From a checkpoint of a small segmentation model: muon at rate 0.0027, trained on aerial photos of the United States (SatlasPretrain).
Rows from block 4, named by matrix and row number. Rows with one number belong to one channel. Each number is 128 + 24 x the weight over its row's rms, rounded and kept within 0 to 255. All counts start at 0. Numbers have three digits each. After the name is the row's rms in percent of the matrix's.
# convs0: first 3x3 conv (model.enc.2.0.convs.0.weight, 96x96x3x3, standardized in use), inputs 24-35, a 3x3 kernel for each
# convs1: second 3x3 conv (model.enc.2.0.convs.1.weight, 96x96x3x3, standardized in use, transposed), outputs 24-35, a 3x3 kernel for each
convs0.8 090:141173115145132060143139086130134139150143120138117104189150157130139124138108142154114121124102102101110099107128142148121127116093108086146128089144117139142144082097158132118155159140122098090145130137126086115137076141096077119138125121130118160119113106134095088134114163127128114145132118128169169143146188113130145145
convs1.8 105:124108123102137144110144131128172137135172109129151114110112081109107096150141091080122152089103112119124145118113081118154084070144127109105109154158112115181128164106107169125105149121075113071134141164146123158162123094084136115099137108132132168127123106115087134122110106121107115156150124148165137103149119154135125176
convs0.9 090:107147150122151130140141109107134128132125109126154127127167144102163176092157149130121162098146131155139134104098122129124108126157115173129130160160118134134098192152132146151116135149119126103164118101128119111126130122149117111127122097113156138152135123099131123106142108108135106107130115108084107124098117147130136198
convs1.9 118:107148159119212119106173109120110135134150110070142116177119119163167099137171108140155122157107107150116117100109145125141163097155166121148137156154167139144129096104101102125116145128123092111141124121149130124123153092105137127089104142114122102112129146134148109115115164127118136112091113109161102149146154160145183148
convs0.10 105:123118094119125070101137081160117110136140132151093112126133119107137110100130102130142136144160122111145145136105131108127095114123112168110134187136157155111121144147120129133136135153129127124151133139157120116166126106114143115086121133096149101129145133112128140150156124157159121142129115131102137103089125095090143090
convs1.10 114:143143128138124132127129138122086116099112129142145150106133143107115137120133122138095121130123101142128113133102106125114105143152130136107146149096134145122163139110130133104126137122108099122130128128155124139132098163106130155105149096118139085111108088132111122116090123119095104128122108130152152140138160135147144147
convs0.11 096:158121086131120104127159129152108118133115123115134068110094093133137134173167164115128149155147143144129102100157119119106137144124130145162139129140109123151139193166163149117163105096097153171185124145106091112104126131140105084098119103094161159176134112144114106097123146133135117106114071078116110086120107090171166161
convs1.11 110:118127098094134098090127138134110084102168146116123135096143156159169155116118145108132131130150138147138080130117086128128104092111141095126141150151137103125122127164174171161181164153164150125115118095130124152116141126131116103130115142135067109086134131123110118094160148122138123096129161160124130125155144120123140132
convs0.12 109:109150095127150089156171102099121141112089124142124155129093111107128122175182142108108125103142140135132121066092114045101092130124124086065108108130115108117140122158119116166165131107108109123123101163134129152169159114093143159150132124149125131154153114116158165132131121145102102120128118104112132081140168080189172139
convs1.12 078:150137134117144163121121126120128083092110114110150136112139160120108151111131145128117102197176134130163103128132112111114104094112124128173153129097121117128127174166154151156143122108110146129121107127095104088120116148120131139168111124160118109109119150119105130120096098126127132126127141135120121132126121118098111118
convs0.13 111:118112112091091173122148118144156113127123128127158141116150112132153100116129167117145160146161128119130137098143100102130129118105135120097089100133139097150068094137125133137170126097136125122150131103159124138106107117115150123091134098138120142116147136151094198148130140105116114124131117154147112117122071092104094134
convs1.13 074:114121116128094098108116131187165117112094103105125109146188109116177128118148129115087154130096121193105143130144162168137135134141133144172112133162142148156131141177143113134108117140116109109100111154124187094173117105156116167166133170113119145136210065138159138134113110126096111150142161087081117114076132122093095116
convs0.14 101:125167156109165139122190146107174155106136142144113114075085135170163139163145125127105146142125148111122142114134133121126116123147118122172099110136119087109133114118096142060099106087167117159157121114119147124100114099130142126111117122144136137153134093131121118117137152137158171080102136117099089075100110091131178121
convs1.14 084:094168148122156148128123144164154079113115103099120124155155167155197149147143113098115146105145187135122132163117124149131150101110131135128133134118130134134124139105113134134122139146136143089181110074098123128091158154137182146163119158166122151152130159116135083135115161127172128129121124132109136088117132121119122114
convs0.15 114:122133156119108110113137106128108112160097181132119157168112122160097125188130111119140119095129109139123133110103139118147114104137152160106124135135181129126149095124089136119103105156148134160139126144142117142150160188151111108084113128126122101101170155185114129101139145119173133145126129140141153130126102119143136128
convs1.15 095:104098128142159168117096122110149165131123142147110131130105130122097138109105195134166174118138111150152116111139120110101132133181118156090146181099160134113083126097103126096095123118077075121135128097154134093134118103118094150138142187124087125151118161106103098115175132135100120155116135127139142116115147108085126097
convs0.16 090:105134128094182122088138141112186131084107128068111115133118102160098105113132126124145120103133164115096144122134121139152147095115115142105114161157112147090110173172148176136112180166173145124104096161135108111090129134156107143126083139171134142121110146125122124128130127170105140171108124115117109111152139108143130114
convs1.16 105:093180153138182136139161160094128148141157134092119136103084110073089097086081145150116165138119111122109136135096100164135095095121119121166121115137133156150156106155154136183176137164160151118133141126114133149113117134138150127152128120138125118122142114125115124154091104090094108171081125142120167149108180158116176159
convs0.17 093:138080085105096124104159147140136133146146126108143117130109084153117082119102144115110125164147156104113143133106106119156096143125117086139119126105120168153120112153174191186236100112132110139117169136137117104150125091129126111118107103123111116112127120117126140134123115144122116119130103117096104086104103111070092118
convs1.17 118:146158076170153096148123142165119076147132149132149153120112101117080136146111141114107110126101134155091082135117115128133100101071066091146156129117169153139163102143141119147173169141157128089085182133089092114098114143117100106148131140161135140105132154140089144155108109138115119111165156162155160185133149176145170131
convs0.18 099:131125112113107123103103104126137171162079100111169110137101156103090143097164174115134134166130108118127127125115116128095101116141150137144159117134113114104114129111148150112140142123145118128114131156106125109161135104100118117142122126117137165087100123106126104124132153148128124141128133111138095136156168111133103105
convs1.18 103:146138083140139089147142143140103095108143120082113113151137143121122158145128150136122126071085086132123094142150105092116119087120111102096130120123140109136131138134135137140121141146118148159143166160072127124085114145149130113137089079077147135132119091153114101113160118121148166133138117167134139124151157143140146137
convs0.19 096:108186119097147144082170104122139135128114142176141104109125128115115180143128156123122098119110110117129142099129122109143101109169096136150112141110123122066154104150126160124155109077069141130152151111117118121168172114123091111135131146123105156095161129126151154137119147112090122124140122107144111149087127085132134091
convs1.19 086:126140137151149125137179124130123139123135141150159123134157170100148159103115155127088116163137134091160146120156110151153137137143172112093140141117163110110157127131132100109110129154131132133115140133129128123150124149120177065137141055143143096156105132175144138152096105115122111081168140088158111133143112135120139128
convs0.20 099:156163162139165216112116190150145129172113141173133108125169100155149108133148108122130125160121127156137129135160119155149123140155171107129103109120102133125120161107113143071080186132124133112150134149140082110133145115133165128153133115135170161157140152142124099138145078114155144155153122133138169123137165231124155179
convs1.20 110:099100134099098146082114126072099124100127116070097134110157122107182134108154106125143173136131107119145121122087164124102162128117178125128123137152128131134094127136117124125120119116117153145166146109138148141107142142080157146090127148125118110130098149157120173152160108117129133147097127083124141140152169130144156129
convs0.21 108:096137176119185150115166147117130163129162158165160125138108115115118134133150122143153101133146134109119132148131108130125138114117123096136175105106138140111137111079108111094120086093102136126142137133100155115091164144122162121101125117143117137134113175119174141128120117119127149157178157092110097099106123108117127134
convs1.21 091:092093117125144131099087120140131110140155131118085134113103159158135123145086101179136109155139154129161148115138133120130133103106103132112112155139092106149099148128113125104125134111092128134132128143159103123144121103129124142207136138175117139183092150116155142122115172102190154133141145155172140112131140137109161124
convs0.22 098:107120174079156182141138160129137189101106151100146169157104144173098146133110167117119149136099134115085125140155170176138115113125120095146116123141123110122121127119080149128081114106098114142119139186131127133122100115135184135107149123075122126108115173143161155099118091146120144159115132122150127136139114114108091124
convs1.22 110:094142148107138089142117085166156150144109140187146107135128138152105128157115157100106168135109143113115117102124157113119119133123137192208197154145136129111112103093103124099099108106096103154167127157150172145137111105115114144144130149136108133171145160119125085132186152094165139134161141146143126140132132100123107099
convs0.23 100:113092108130124102141092100165143139134122107132120094151133141211145161125143178113135104132133132111131143166165177176164147169163190114134111105134098121120058118102131099085089116120102134141146140115127106106127118129134125140123129137141119108100122163128096103119154150136112110107125127122161066102164098149164129175
convs1.23 108:085090073101092125126158083122128101115106121140160140142149135127152142144104143112143111148155127140104127147149118134183178125133148129097097108093110173152164127125137118148138136147148137140082151124137155148165145153120139143143128157139071127152080124088142150125113098117120136126109082116082113115117116112106101103
convs0.24 092:093109162161138204110110140153132145117147127134104129093074136127123149103128115127142135121150112113084124123121105111130072096149133125124096114113108110108142193209183123152126135164097129107092139132122148114119118128096149121109108137119119112122137136109108133116132115135120106120134104120146112148180155195161160154
convs1.24 129:135180145133151055145168066120111134112128110128146104121133115140108103116129122142132158196162156144137131165120143139102127089104132111068087141118144126097150112127151112154160158152167087112166122110163123091109097091103102098131097124162121125107110138086097136125111091129124133173129166143111122154121140164134163137
convs0.25 104:163161128157153149157139126140163127098129133101102116140162088159155125145156101106120148165135135120132139113144121102108121118109129143105139134134134158175163121119139124136127061163126137100135132114125115122129132090128102126160109127163144137096096154147077115133138138162100089129141147118100140098127111089096120087
convs1.25 079:144179149118129146107114173099140126162154133123128154149178125108169146098127129098160143116144119105112129139135151148107153129092121145105130126168163167159150114120125134124126123110136076123154146118103161105136146120124159075138145093136160133109120100117158115146119093160134094140072117140127137151139125125130127138
convs0.26 103:089108082125143140096142158141117129132108153118155151126114126130105118118111151128116106143141108146129120118139132133148139111122102123115117100094139123079115136133101165110112154114076146134122135132152120108140123138154147179119203131116159135119120136164117113166139148112113142116158121126090099102152100113151088157
convs1.26 095:148166133121068082133097115218155140128099128114116125164148136152143169143133129119135151113131125183158153106121135115124082127157137156121123086101106099114138153142112144121075123101114101199115152125127137117091121173157140200098167153105156127084126101115109108156172122133131083099100128129142147090161136112160121088
convs0.27 103:166129107144143088118105098184151166151108130118122117133107111137113139154175178153151160120119128134135150103123109151152134135150154123139127155135115097073123087129159088131118139097067149136156143135128132090123143110101093120152120131142149121119133168126145102099175149134137082105144191123159121123171121120136109109
convs1.27 092:131105112125109148143131125068096106119080109073142167116124137122137157145110132100111102133112155142149114152142151112137130128132163077068097115117092138152147127117110143140144168153137153126109170115085135130132181132129155087128124112114112126135120113077150124180087082091144168164144133127152154137145119118127096108
convs0.28 102:100127168114110136126148147121151173130120123115118134118115154097161130141169173110138134121121120134176113118113125166152135173157140119146138125130169130112126135133130126102126104104157105120117097124134128157101151118149126122162077146125133116103101128108087090106114146093128140107187148096105124146113150142159147191
convs1.28 080:126129111146134073123111094108151160103090108138134114154169151193207149184148118113188155140164163108127137120125079083098140113120145138145111127122114103132134144127136134147132141148116152122169110157157130155140131163136133132137149138144101136126086138129097126122142144111133152076113129114123143100140147145128119133
convs0.29 092:158180160084079099112130077150148147112133083103109120139113134114108133079114125159104156124152139103110131137119103139139119110103099125187126120130115080097091149115122142113109090092093153129172132141128086146149107143108135147129125142103131139132127142132133105126105080101105157134167142150155133131095086115132083108
convs1.29 108:129097119143138155138120119073142144101138152079111115139151140111099107149117114132127086173135100139166163131107098114087113126113090087065112110086126091093110145153140120114109145143124113109089153136104129168129132120103106115106090105097106115131105120117111111125114109116125124133131146107162138126137114112101097085
convs0.30 098:133149149092083092142122078118152147124131137152104135105159137098139155137106110126118105134142132117096098147156135166133158128082101109099131109111074131094136185073110147108143175084073160136108139138163103142128132123123132152172108143146133115118099076114163123135124109133129165154103090125119132163130123120120106096
convs1.30 092:162123132154146126130089113131109087110095111119127109129129114140137111175154100123148119125135142153175162145136151119102143125121131133114173155105137118106143127100087109094100171141120124092153123076143083081110112167115136114128135096108140147127102119115100151106128111111163091112152164138164164109135168129095130145
convs0.31 095:183196146112112145130111098124143103132142144106128135180158169119142131112099106138122161134136115175140158135139123114150127124142104123119094153116127114138102101118142124120105091115073146152080177145123147111102132131147073105117117107109124143138148167132107163113121141096120166152114133132144160140100131128119102134
convs1.31 110:107082121104125146146138084143145142197189176119128139160178149123099106167150102147108116117105090128100107080125175131092129106099151143101088129118134088119127147142123119131132144172152111138132135147110156162103124113114105116129106128133134113170136150155142146157153132136172187146136104080174140153170120137125109098
convs0.32 105:164116170140136156147135180152142169145122124112122115130092119148113107121120082133150147129131129101127121139167116134164119145170133164095179141077140141090139109112098136101093146103077127150116124148145138136150105156101146157109130138112140123164150134171175136184138135131116158128128119124131115128134112149152098146
convs1.32 106:100133140120101115145128129108094151134115173119113149123112158107087158109108138105142139113147103086124134135145127105140152125133135170128159187136137172129162130121111127109113143129122140175137114135129124137122103146131099173101129174100093128091105091085084119113103115151073141146122123126139156110132139114124113103
convs0.33 096:097101103083101106121108116148101101160182124131097135102158142113116127132122154114157140128139141108130130136151133143170139131131157123078140136125078119150129165156105080139124130160118146110142121135124130126111127139148132142139148087104132117138129120123123116116149138143144105114124142143156082137108100140172133107
convs1.33 101:140112130142127084153127099178161119185159100118139083144134120130140147141144114150111142158115148132129103115156169129121133131123119100146135162106145128114157138173131129164145126148150091147091106131091144121119115109121108129161114131154147150112150118110156143112148130116126149127096133109110091104096122131113126109
convs0.34 101:077111139103103122138151149120105164138122123151167155110114159129112098125143136117113129136131128105109133166151152129158112137151148078120112117104139144123149094143150138099056104131150116134133119182108135122151152114129136114116121148122118114132147112154113091133162142155115139138156119173110092109105131090138104115
convs1.34 085:162094117118103109150115095148154144145188113150128103133159128124140151108118125142177185122118117175099086135127150095133109112134101087134130110097135120139105122116115126088073127121092134123113175119101089105114117106134096143145137129156157113130091125130113112080123146128147146116144141148120090089113104105103102099
convs0.35 098:127118176140096123142159091101146171165094128138109091095137143170101182098150125151146121166173119137152104145130111131177100125143129111143112091136107117068060170120151133116128106067102154121149111173172129104128113127147171102130120148149130156134094118173098170158109150139140122160134095127125129109174102115123118083
convs1.35 105:106145157114146163124127133126192119111136181118139101127172129126136144160147111143125122092089101141166081129108140095142107109140105117116134140128108081124099122124102150141101153142105132126141134159109141156121140108113080094153095113117092200164171164090151139123166159109163141108113158098110141128130125125150123133
convs0.36 100:121100155136168101153100132182116128130140160121165126125121129106161189091158114150163145129138159115129103155142104098094122140137112112118168133170105152129121157143161131136154143113174124131129134157097111113091151156091132120134106119198119130176147180150177141115106086136133135158126165121144094098130101134132159150
convs1.36 109:108128133128111109101109118152176169183158130118109129105123124156137106149098113123151134128111127147136112125092099117122133133137083116152160149126110108122100101116131104149124122137110104153142102161122107168137096092119124123162092160174117135192153197153154157145120183122123116124144152143154135111124138127109127111
convs0.37 107:124165082149108112153094138150158148125183114122105127149135130162126122142139093163109125135124140115110090133114150114140120118120161159148098129131129110107188101131136165154123107122120105127144152112154105173118109128133114127166114173122131149130145146110150133194142152158106149135132095138133128110117160119147102116
convs1.37 091:113139119118136138099142146102125158121095135111124112112088132097101124123125109105160131174097094126096127109107102100111094137133160139071131150118153123120162169124113128093119099116108117128121130083086100126150132144148184139134166133117182151151102098201150166139132129125083188163105165137127132114142123137105106133
convs0.38 098:150122183162125147162112108123140103155125115143133115119134101096110104143119110095128121103137118114118086151142102108138136103155105125123159158089174161069166151098140152126141152103109121126144146174131143129098134136112137139141124157115122147094125150081155113101129121107156127110112117109121092128146125099113126115
convs1.38 086:121135115107140111095124114116093101128121095139087136132118157132140114130105117124165112135125154112169138153129118150130115130163128136158165127134177128114147149128116132095130135125103136123121142125159125106120138143104137100137134121137126099156120152107122155108106123130143128115122123130142126092143128136129135146
convs0.39 094:147141105142174128084138103110147129125143138163139102129126116135159114079111130140132147156102144083114102140135144125119128092133095123140104108144142123111131095148078077180106112142155141137131143146138153135123092158107108124098127100105109117099133117125122135147132092136113168124144165144153117083112134116115115119
convs1.39 102:121171138123163118132138084111098149158102145149115129140129141160107110131134104123134077129089044121105130113148128193196170129147153134134126123112124102106112139105121129153124121156120113129136125175119140147149131100103143130109157135138094133146174176156158126190107114118147108098110112094154134126204147099158124089
convs0.40 098:120173115121159086111168111124126124129144111130135134066103122069150120110123120127123130118157133105130147102142125092141127128143112156131117168108136101123119113114131095141176098109109141116134154118141176145126150154109131156128110125120127177123127138081138119128147130154133124121115082125152099108133090124136093116
convs1.40 102:087157154106138145071142121117095115086135138115113129136143118098120125095122137107149131107131135140131128105104107113099094132123098167131107174149090133165102128131137137112140128116124086139097095153103117176145134095157117095156144082154131111120130126138109125123102143112121160147106129146116159157080165152072157191
convs0.41 107:133123153110090115128138124142121129106112119129128115116109157114102138128127095112102109109132144168152132140156152147132142146143151129149166097094100124118136156147115178138136129127152091085113098138168153165139119114115116127120178191194145138147097070116107112094122143132140131155121129107128140159122101127147119131
convs1.41 131:147122112107114104123135151147133108099102152129147145132142149125122112134115106133169154126088104135143130102115140101110127132156147112107093143106111175139135143153147108094072103085087146170132149142098127144140130148156095109139100102092109121105097086106101124158135137139187230215124137097149151148121121125113111122
convs0.42 095:126135140129108084105130100137138129100135140105100124114156118115115103074066107118107100117092095134144117106094099146127130142112103136146156125169129172142157171130135104152188152148187112104108140127136132119096103120162107116142112134098087126119114132121108121146121136147101134132139147132142170128099078105101111115
convs1.42 089:148150148185138126182135137118152105092105100103097113147134112154120123143118100181146119108125122097080122151154142168168140149127085086104116135132111140122110137116115121109118161153156146120158145118104148123118118098125092121144137128133133104165160162139122094137164165138096138138131146122131128105120108093112123122
convs0.43 097:107101104095079073099087078143102100120114099124090081143129135142137155133129119127144140124153136136110126135127124132111128116115138110124109117107090116145104110123103129120093128127123113143128118136144112124146103118104142150147116139137122170107126112118119136124091109110171196172122095110127084127145090114131105112
convs1.43 140:098105140120101135124110145123126144099138131111106144117116122135113109151101130144162143122110089140146118136137121145151139116139165092084126091095121096104117141149137129116127116106099173157124136123141162204170125123153144138144123111116130105103099102108120115109110114110155152153152132150081091096112115120117124117
convs0.44 096:128148126114115102146093126094093141126130115151135126110115113101114077124143094130141117106096088101102087137141152113134128129145120158129171186132141123117129106152104140175110137174049119140132133150128137125114114104142108107144113143161137154099125167112118139111130116134112121108117162134188116114167110151143067114
convs1.44 099:138132118175174124149141136115060106131148121121161127096108123113102113103073098135118139155140113146142089091159162100148143107142146109083115107119132097093111146138121110137125117129103120138166131154112098133134164094119155122122136105122116139143121141092138085120138099063159126162115103119164143078151149074151125075
convs0.45 097:114125113119125122089154106099113097122097117095113118095109115138081152086164128129173125133128119136117144104159130162123127144141145176116116159149136181123144141182139101167085133136090123163186131172130111138101137133106119132108095118099093086111112137135074129132140187152128172115088110148126111141169134141150162124
convs1.45 071:125133145167180150136116147101178091132133176121113172157141120151172148136166109149125145179111138157141130124111141098129118115096129156117112138112122107145080143114104133138121132102143108094101121113122132112105166132131137107143124088140102152163104111134163123154109139138125104127081112085145133148166133175148149127
convs0.46 093:095110134146128071077138085148162156148160122119147113186112098153105073122111144129125129146124165118131147161184126146139147167145143140142113173162118130111112108147116138149112148130108105111102136121136128104152143135124157115134094144099138129122135135110123141139130151132164154179141142125120100118097116105108115105
convs1.46 105:085090142114151138115140112132137139106140130097112148102122136110122136138121146137153107124163134148195107109096110149136148128125127124148142121132171099121150132119125103100107134128099119073093191181149120127082135136085132139116122151146122092121161136135150159138154128137139190173145144147120140102119124123119148101
convs0.47 094:133121155121125147123097108152141184102159158129104147106159133127162121124127137120092150142142146098114143123154148127158119122124134135146126134158143140122121078116092138154174112125133164182145158167176148162143146151154119158109112132145103125136113138147137191154134164119142172148113142114121116095142134143149119118
convs1.47 085:162152141154122113145116116099141151148129111137103103130128121104083129087085095119180156130127106108124128130112127166179140135117126123124119140142126115143140145147127159185141111150142139122088118167111110144136138135124110095141142125133085137127132148113142174169105141134119105089114137136149150149145135135118114122
convs0.48 102:162111120112137178094130120132118135098112151108115080100123099141130143122144114119131109094153118125125102167105112156147128130155137106089141096115132081157113128147166145114129154102140163140146117095132122108129127127105141142127146145103151109105132121117129107118116114126106115119127102105150146117096124133150128140
convs1.48 097:152141123157133108164125133109070112096105145067089108121143142112166183132132156117109122093121130137151164159140117160137142126159187152105098158139119119138120128132112111114103112130139126129137103126080106133129126193135145195133139130136106136110117134140107128124143128122122143082128135103135147130132173143102147131
convs0.49 098:104117126113143176154096133084107108098121113090120136147133137108134123096125119114111108121095121153148137135101148100118141116109129128131145154116145143081135075118109115151165110131154118137134142156134113162156120166108106143127135138127113112117106108109095104130114149131101125139118127137123075132121083144122098124
convs1.49 128:100188136115156148112162147098112113104104130098132148121134146064120128060101149151144106117147090134108078123113105128151106141117094166101090146081111140124131132102096123122120115114127162165136167134139129110109137101145164139137152148110121107084103090112141128127079101106101157120116126123118168171087163211101139204
convs0.50 102:148105126165148172103112078139139124135106111147118108114112126120136110123136113140111111142142157156158134111138151140125107138139106132132146156134116153122146140087096130099120147104115102114137113158151089146136131128135142134135100120156132101086104095119147203162155151142151143177150135116138153184138183169085144097
convs1.50 091:148147141122137099121121129128093087127121146106113128131116132148106115130127123155112123167126132157126092141144098140140142169124136109138123121099110130111151137143122138132135139111101141156126149130087130177143110119133148109131091102135117172112154122123113125132107096117134139153164162116141126106127144154114139138
convs0.51 103:100158132101106200099093143131189150115136175134130165113125105125122128164118119135142154110128135113136144140138111121103099131139126111151163127184148093108127104102124148160142162107115159160095126145128113152095117093117142117129157144125120138115136111150099115092154137127110111162142124135092133126106126105137140131
convs1.51 106:128146086118129094114101097093117116172104123135129111166111129134125137158141131128131131101095137117129130130163143106145152121129090140126130130132139115091116127124115150148118149128105065091115088143156142137125102118114097094106073126140108134148081073100102096118125131099168128125075121133159154140165150122095119122
convs0.52 099:102145159094138133098136130167115106122132114130137128123185118125140120141143073120149155118127136119140109137165166135129160146146120131091120120112114145136133212162154131115116126133128144156150121149108125105134107098138108092109097144130115115115126104129120129113136113129109083143091114144123178164112132132093087117
convs1.52 095:151111122138149119103150148129127104122115138121124145117129157107141126126131111097174163132142129193215128187148132185139110091112096105102122124130144139123173068097092082089103156124127142125120162142127139080111125173116168173194158125137152117127152136121134125123141154099121126151096133131119147147094133137113123132
convs0.53 109:099098120118110091147130095131104132164115119171173127126125115107132166145103120147109105129111122135111095148129143131131141137130154120107125105117096152138100114093115055086092131084121124115150114109096130119117133168142153137163118123104130126135138171113141188162097112141162144146104130097108085123113122112137130140
convs1.53 078:104114166139119127128136114144169142113165141127132132154144117142118128161151095114159174147120087090117112128142149194164186143164145126176113121163105088131111143137126105102094123132116158172142146135089166106072123162132143147149147157144136116136167131125153114136141138175097141168120153104117141128109109111127135104
convs0.54 094:120098088111100109152124124150116110138119091124145142127116138143130117138150112137121121146120148130107121149149141133100119157122134105128198093187148107128169143162169112122140131101111127148174175179113159136137142197156192128111165151132147121135126123159140125139150128097160149118151147129123123097147111092111123100
convs1.54 094:103126143138134173131135166151146142128142137109113123125144108117134127081098138065141140084094090166132112122114107081070135094131127148166121209170129058150085139132149149141163148136120112078108125136117103124155127077113153088121133138119080143137159135121148149157085120111134111136117129148125169134116150150116153162
convs0.55 106:148145136133127117100148092116116121143090106112122130139127123150116098135169106124104134137115113126150130117124148090121118117119123166147171124088113157108075106088123153136119109124174095102136152118113128140130114163114146113115108155139152142187077114110130110125129105129133149128109143131132151145092142139107126126
convs1.55 090:138093091096111139116089116122142101103145141159144160112144127119147134121107147175153173102160175149180173156141125114137130136164127114097104140127085080106067111146153131124139155137127099112136107090121165162161146107169096108143121094138119159121117149137153098107196089117158128121123156125163143139137129120106113142
convs0.56 092:112117134107094150144130103152128120100112115126143101098112169122158139110131115124160137135167131166134114130122117130104118153135154111122129123144155133132174096099140152137149106097143116132140098125130121177117151147163165095145142110118146120116143153144131142111141115114135143163111144147135117136127121111105110147
convs1.56 095:125134142129131109141125101125165142171128150148139116160146131152118094131123107159114130136109046131129100129149097133154073124149115136166108127124109094091111112104123163189132155183152095135072117139125073108156071084123115117154123161137115103120141144142119126167141110164097133103134154170133107105145131135170138128
convs0.57 103:170138126099175148107110136147183111129172130152183138074134105110144132124125106133132147137124121131126143122130140155139129148143115099147105160119152141108104090105095105114112104119128123143108117145105070084105167119124140147146141144122107101105148185180123101136135136129142142113127126138157176174134102149130128133
convs1.57 084:106121114128144128143131105138151118155152097184127100140111106166115078153114100126132097136153083142156115161142143136079122114139110111131112134126124108122102123109122144109119141164159118112127166174146130122126080115150109116139151155182132116118131150124139177137109121166151181114142150156108104096132111119104138138
convs0.58 102:129143135194121181136119154120152189144159143130098190117153144108137132138109113134112134124116120117129141107139135103162089113152123174130100119097072094095174145121104122141142148148135120154141122140121087152135134122096112123204148159103124160115170085139113136174105133170157149071116133123098112108132136094152118125
convs1.58 079:114085127138121142140148174122150129159140178115162106155087145137106158162129126104137149161131110093113149124179077126153138099123153151109157153139191129107196197184102155104117118128125102187167148122146131170158118156132158146136181117115151148123100106154116170153124065121138143137109094118114150119142118112136136097
convs0.59 097:172161125123114067096132120135116115138170102099118124119183110115215092095133108146150102158147108136141123105117118150114110148128118164134146171098126113058156147118097143112089133097150130155118132120156138148163107107107124086139108129119169152141204155106156151115135134129142112129146148100120123140085114093079132099
convs1.59 111:133123128109144178113161149120115129120113140077136153112134121118135091140170093136118109136102114157181149064126138090116137116138177102145161127132178129088133151133095110108135109158125132057107107118122099139176121141080124113128152075117121086139127133149138158157140149130137151117094125117165151125184149124156127121
convs0.60 091:112102109099117116129169158118132103174178191076124144133161122096122119127132104136120088128134151096142173181163141130134121127065084119136099151136126115167146120129090118140122131144107124144100159148138132079121113104130117128123110093092147162121124172103124120132138140135168115154107116132116074105122065063150114122
convs1.60 108:143130086171107105161151122135092106185158100110143126111112147116112139125129150112177161067122161131123116098141112092128149098107121113142117115168144155176165106154143140172178128141141149107121156161176084108057109111134145102123126133182122124100116144157083118140118149159124125139165134146170114101161148118146146115
convs0.61 096:107111066111127109120119129098097093096136147094137163084133136107112160095115103121147114120136153118106095112101094151150135141135140113118147147145152167134151133083121144098077105090092109115115173148133137132100132159141143125120108106098081119090157140140158147119142118092125125136147146114074129110130146115118127109
convs1.61 092:120127106116134105134131080153116086163150115120133111128112142173145132149123101083149136151110100158141111120129083133180152132144117051113123134127154118102116143163162137189191119151148119188130105163126125183102143138117173142147161147169095079120135187122153153149126142142174141100153149110136101075113131146106112121
convs0.62 109:149104137104116129125113137129122127120115114155152168130145146121099120143141148116152159163131100110116108142158122151152134133144128115112099110141130088108108156157116118120114150151100125129121123131140151109096129113113142177180106130108125111130110126108122167132180177162116117104148171194138125140148099119124116144
convs1.62 117:143144158108107113119088086089119154152132114135136158165123157151123180169114117140133109102140091157147111120110122119112118142134119121120118105073071131106103107106116126159146104083090145122138142136143143158166123135127115099188122141138132136112106107091143133122130137139151109091174198165133147128102116120116107109
convs0.63 094:126157151094101127088066141098105107102109156103120138144140112120122087139133119107131125127113129140116109142117147123145125135127147136146152145143130084126106140140164155149167159175159141155141104147092133126107108126114099132086110084120096106122093131131123140141106106114098116102104109169099164173067112154082114100
convs1.63 110:113094117142140146106115118141180158117127171097096090133133151149129098167130094202189190138149149056095119124099105131115102156151121098064069140118118084079117108084118095095110106116111094127139158178157111175147124157107141130096126121140149154168141145147128157138128077113166186151091115064126144168128112156081126152
convs0.64 103:141109107115131127117116119125149121165121131111146183145128124153062128112134094124133139136118145118121109136165130136126106118116116131086134096086140099162124091138110116101136138104146120088092111125147105156141111169178129191108160135141149115108138142144155150133136142125123096131142136126117121102157100105109155122
convs1.64 075:133137109131143121124157141135113130166113157063138155175138121132138139129151113136098142118121104132110143120125164085144136102070130182123155130126135137123125112133137119125112140108122108149142201131121128124136122127195131177139132210138173167125170121143148132169137105099122111118138134113125101101108139098136111127
convs0.65 117:142133102151132115132109102128152132144148153117126143132107141166191105076122160124125116142106128143102100102130155088155139139143136115130134095118126117097120152115062102100098198137138125096145127137144127166173106144129110090102117114124120125122134171143100112162152137141138133119117118158156103137136142129154170136
convs1.65 066:118134132141176145140137127122070120104108124125144119139146132133164151121141162131173140114139160100121140120154120176137134140168136136139100117111093145127112142117091122126096137135118133118156109086135128140126139120153113119172138144145127128141144167134155127142163130088131083154124078078146140118129127124114136113
convs0.66 100:121101113166108107162163131130106088158149148156132144113141154126123156103121117129115122127112142124117124128132138124108122126124135062135101096214122091151163117074091130098135139164184139136129140165117121126109157157129138106117112140094117114099104190148117172105114137121127167128126135110139134134117135138124109099
convs1.66 120:127105141158122103147124118164085133165113108139095113116111084131106063104068067143144106109131110161146146087104084117109089125118131143158160122152112114128104166125118130149127101145113114141138157178099130135113105094124131147173130183123101125093114160115144102118143167053143120142100092118122113144126131146096095140
convs0.67 100:116119138087170142130104148111124111111135132120125126157121168158142127099125162157123117136097107130095115121107113122111126124130139138104135154080111144114127130132124104118107117118100130136110159127125115109135116144136130106139137138128096124124100132138148122110097124082118119122106106140175109105146122118133119125
convs1.67 093:140177127148207132152142144071124132101137134110150109100137134128143124136127097118093095149113109141081103084125172124150132117124167143133165157137182129138174109110126124153161135146162117112108147110118128128119122086117142095128124113131127102154128132127127110134101131087126148128127097128140111112127123100123105112
convs0.68 094:121126129110133061108118105098102103106141122092112144113103136116105128123146118144156126141150122167153151110132131125134145122122094105121115120096095134119124189149113103118125078090108136163177140166175131167171139112143150134142176156173103114145117149126126151108110117141134154170112148145137130124161101100139147093
convs1.68 103:117112129111089153097107157109117144141138135127124130139127166138127142114080097079104114182175128155103048166170132101124120110117129118107077129127133169120146140139149138133121166140133119123082140151124142111082114117129124109111125115088158133105131123135087107142131106134113141153105112117134123133124118152102127159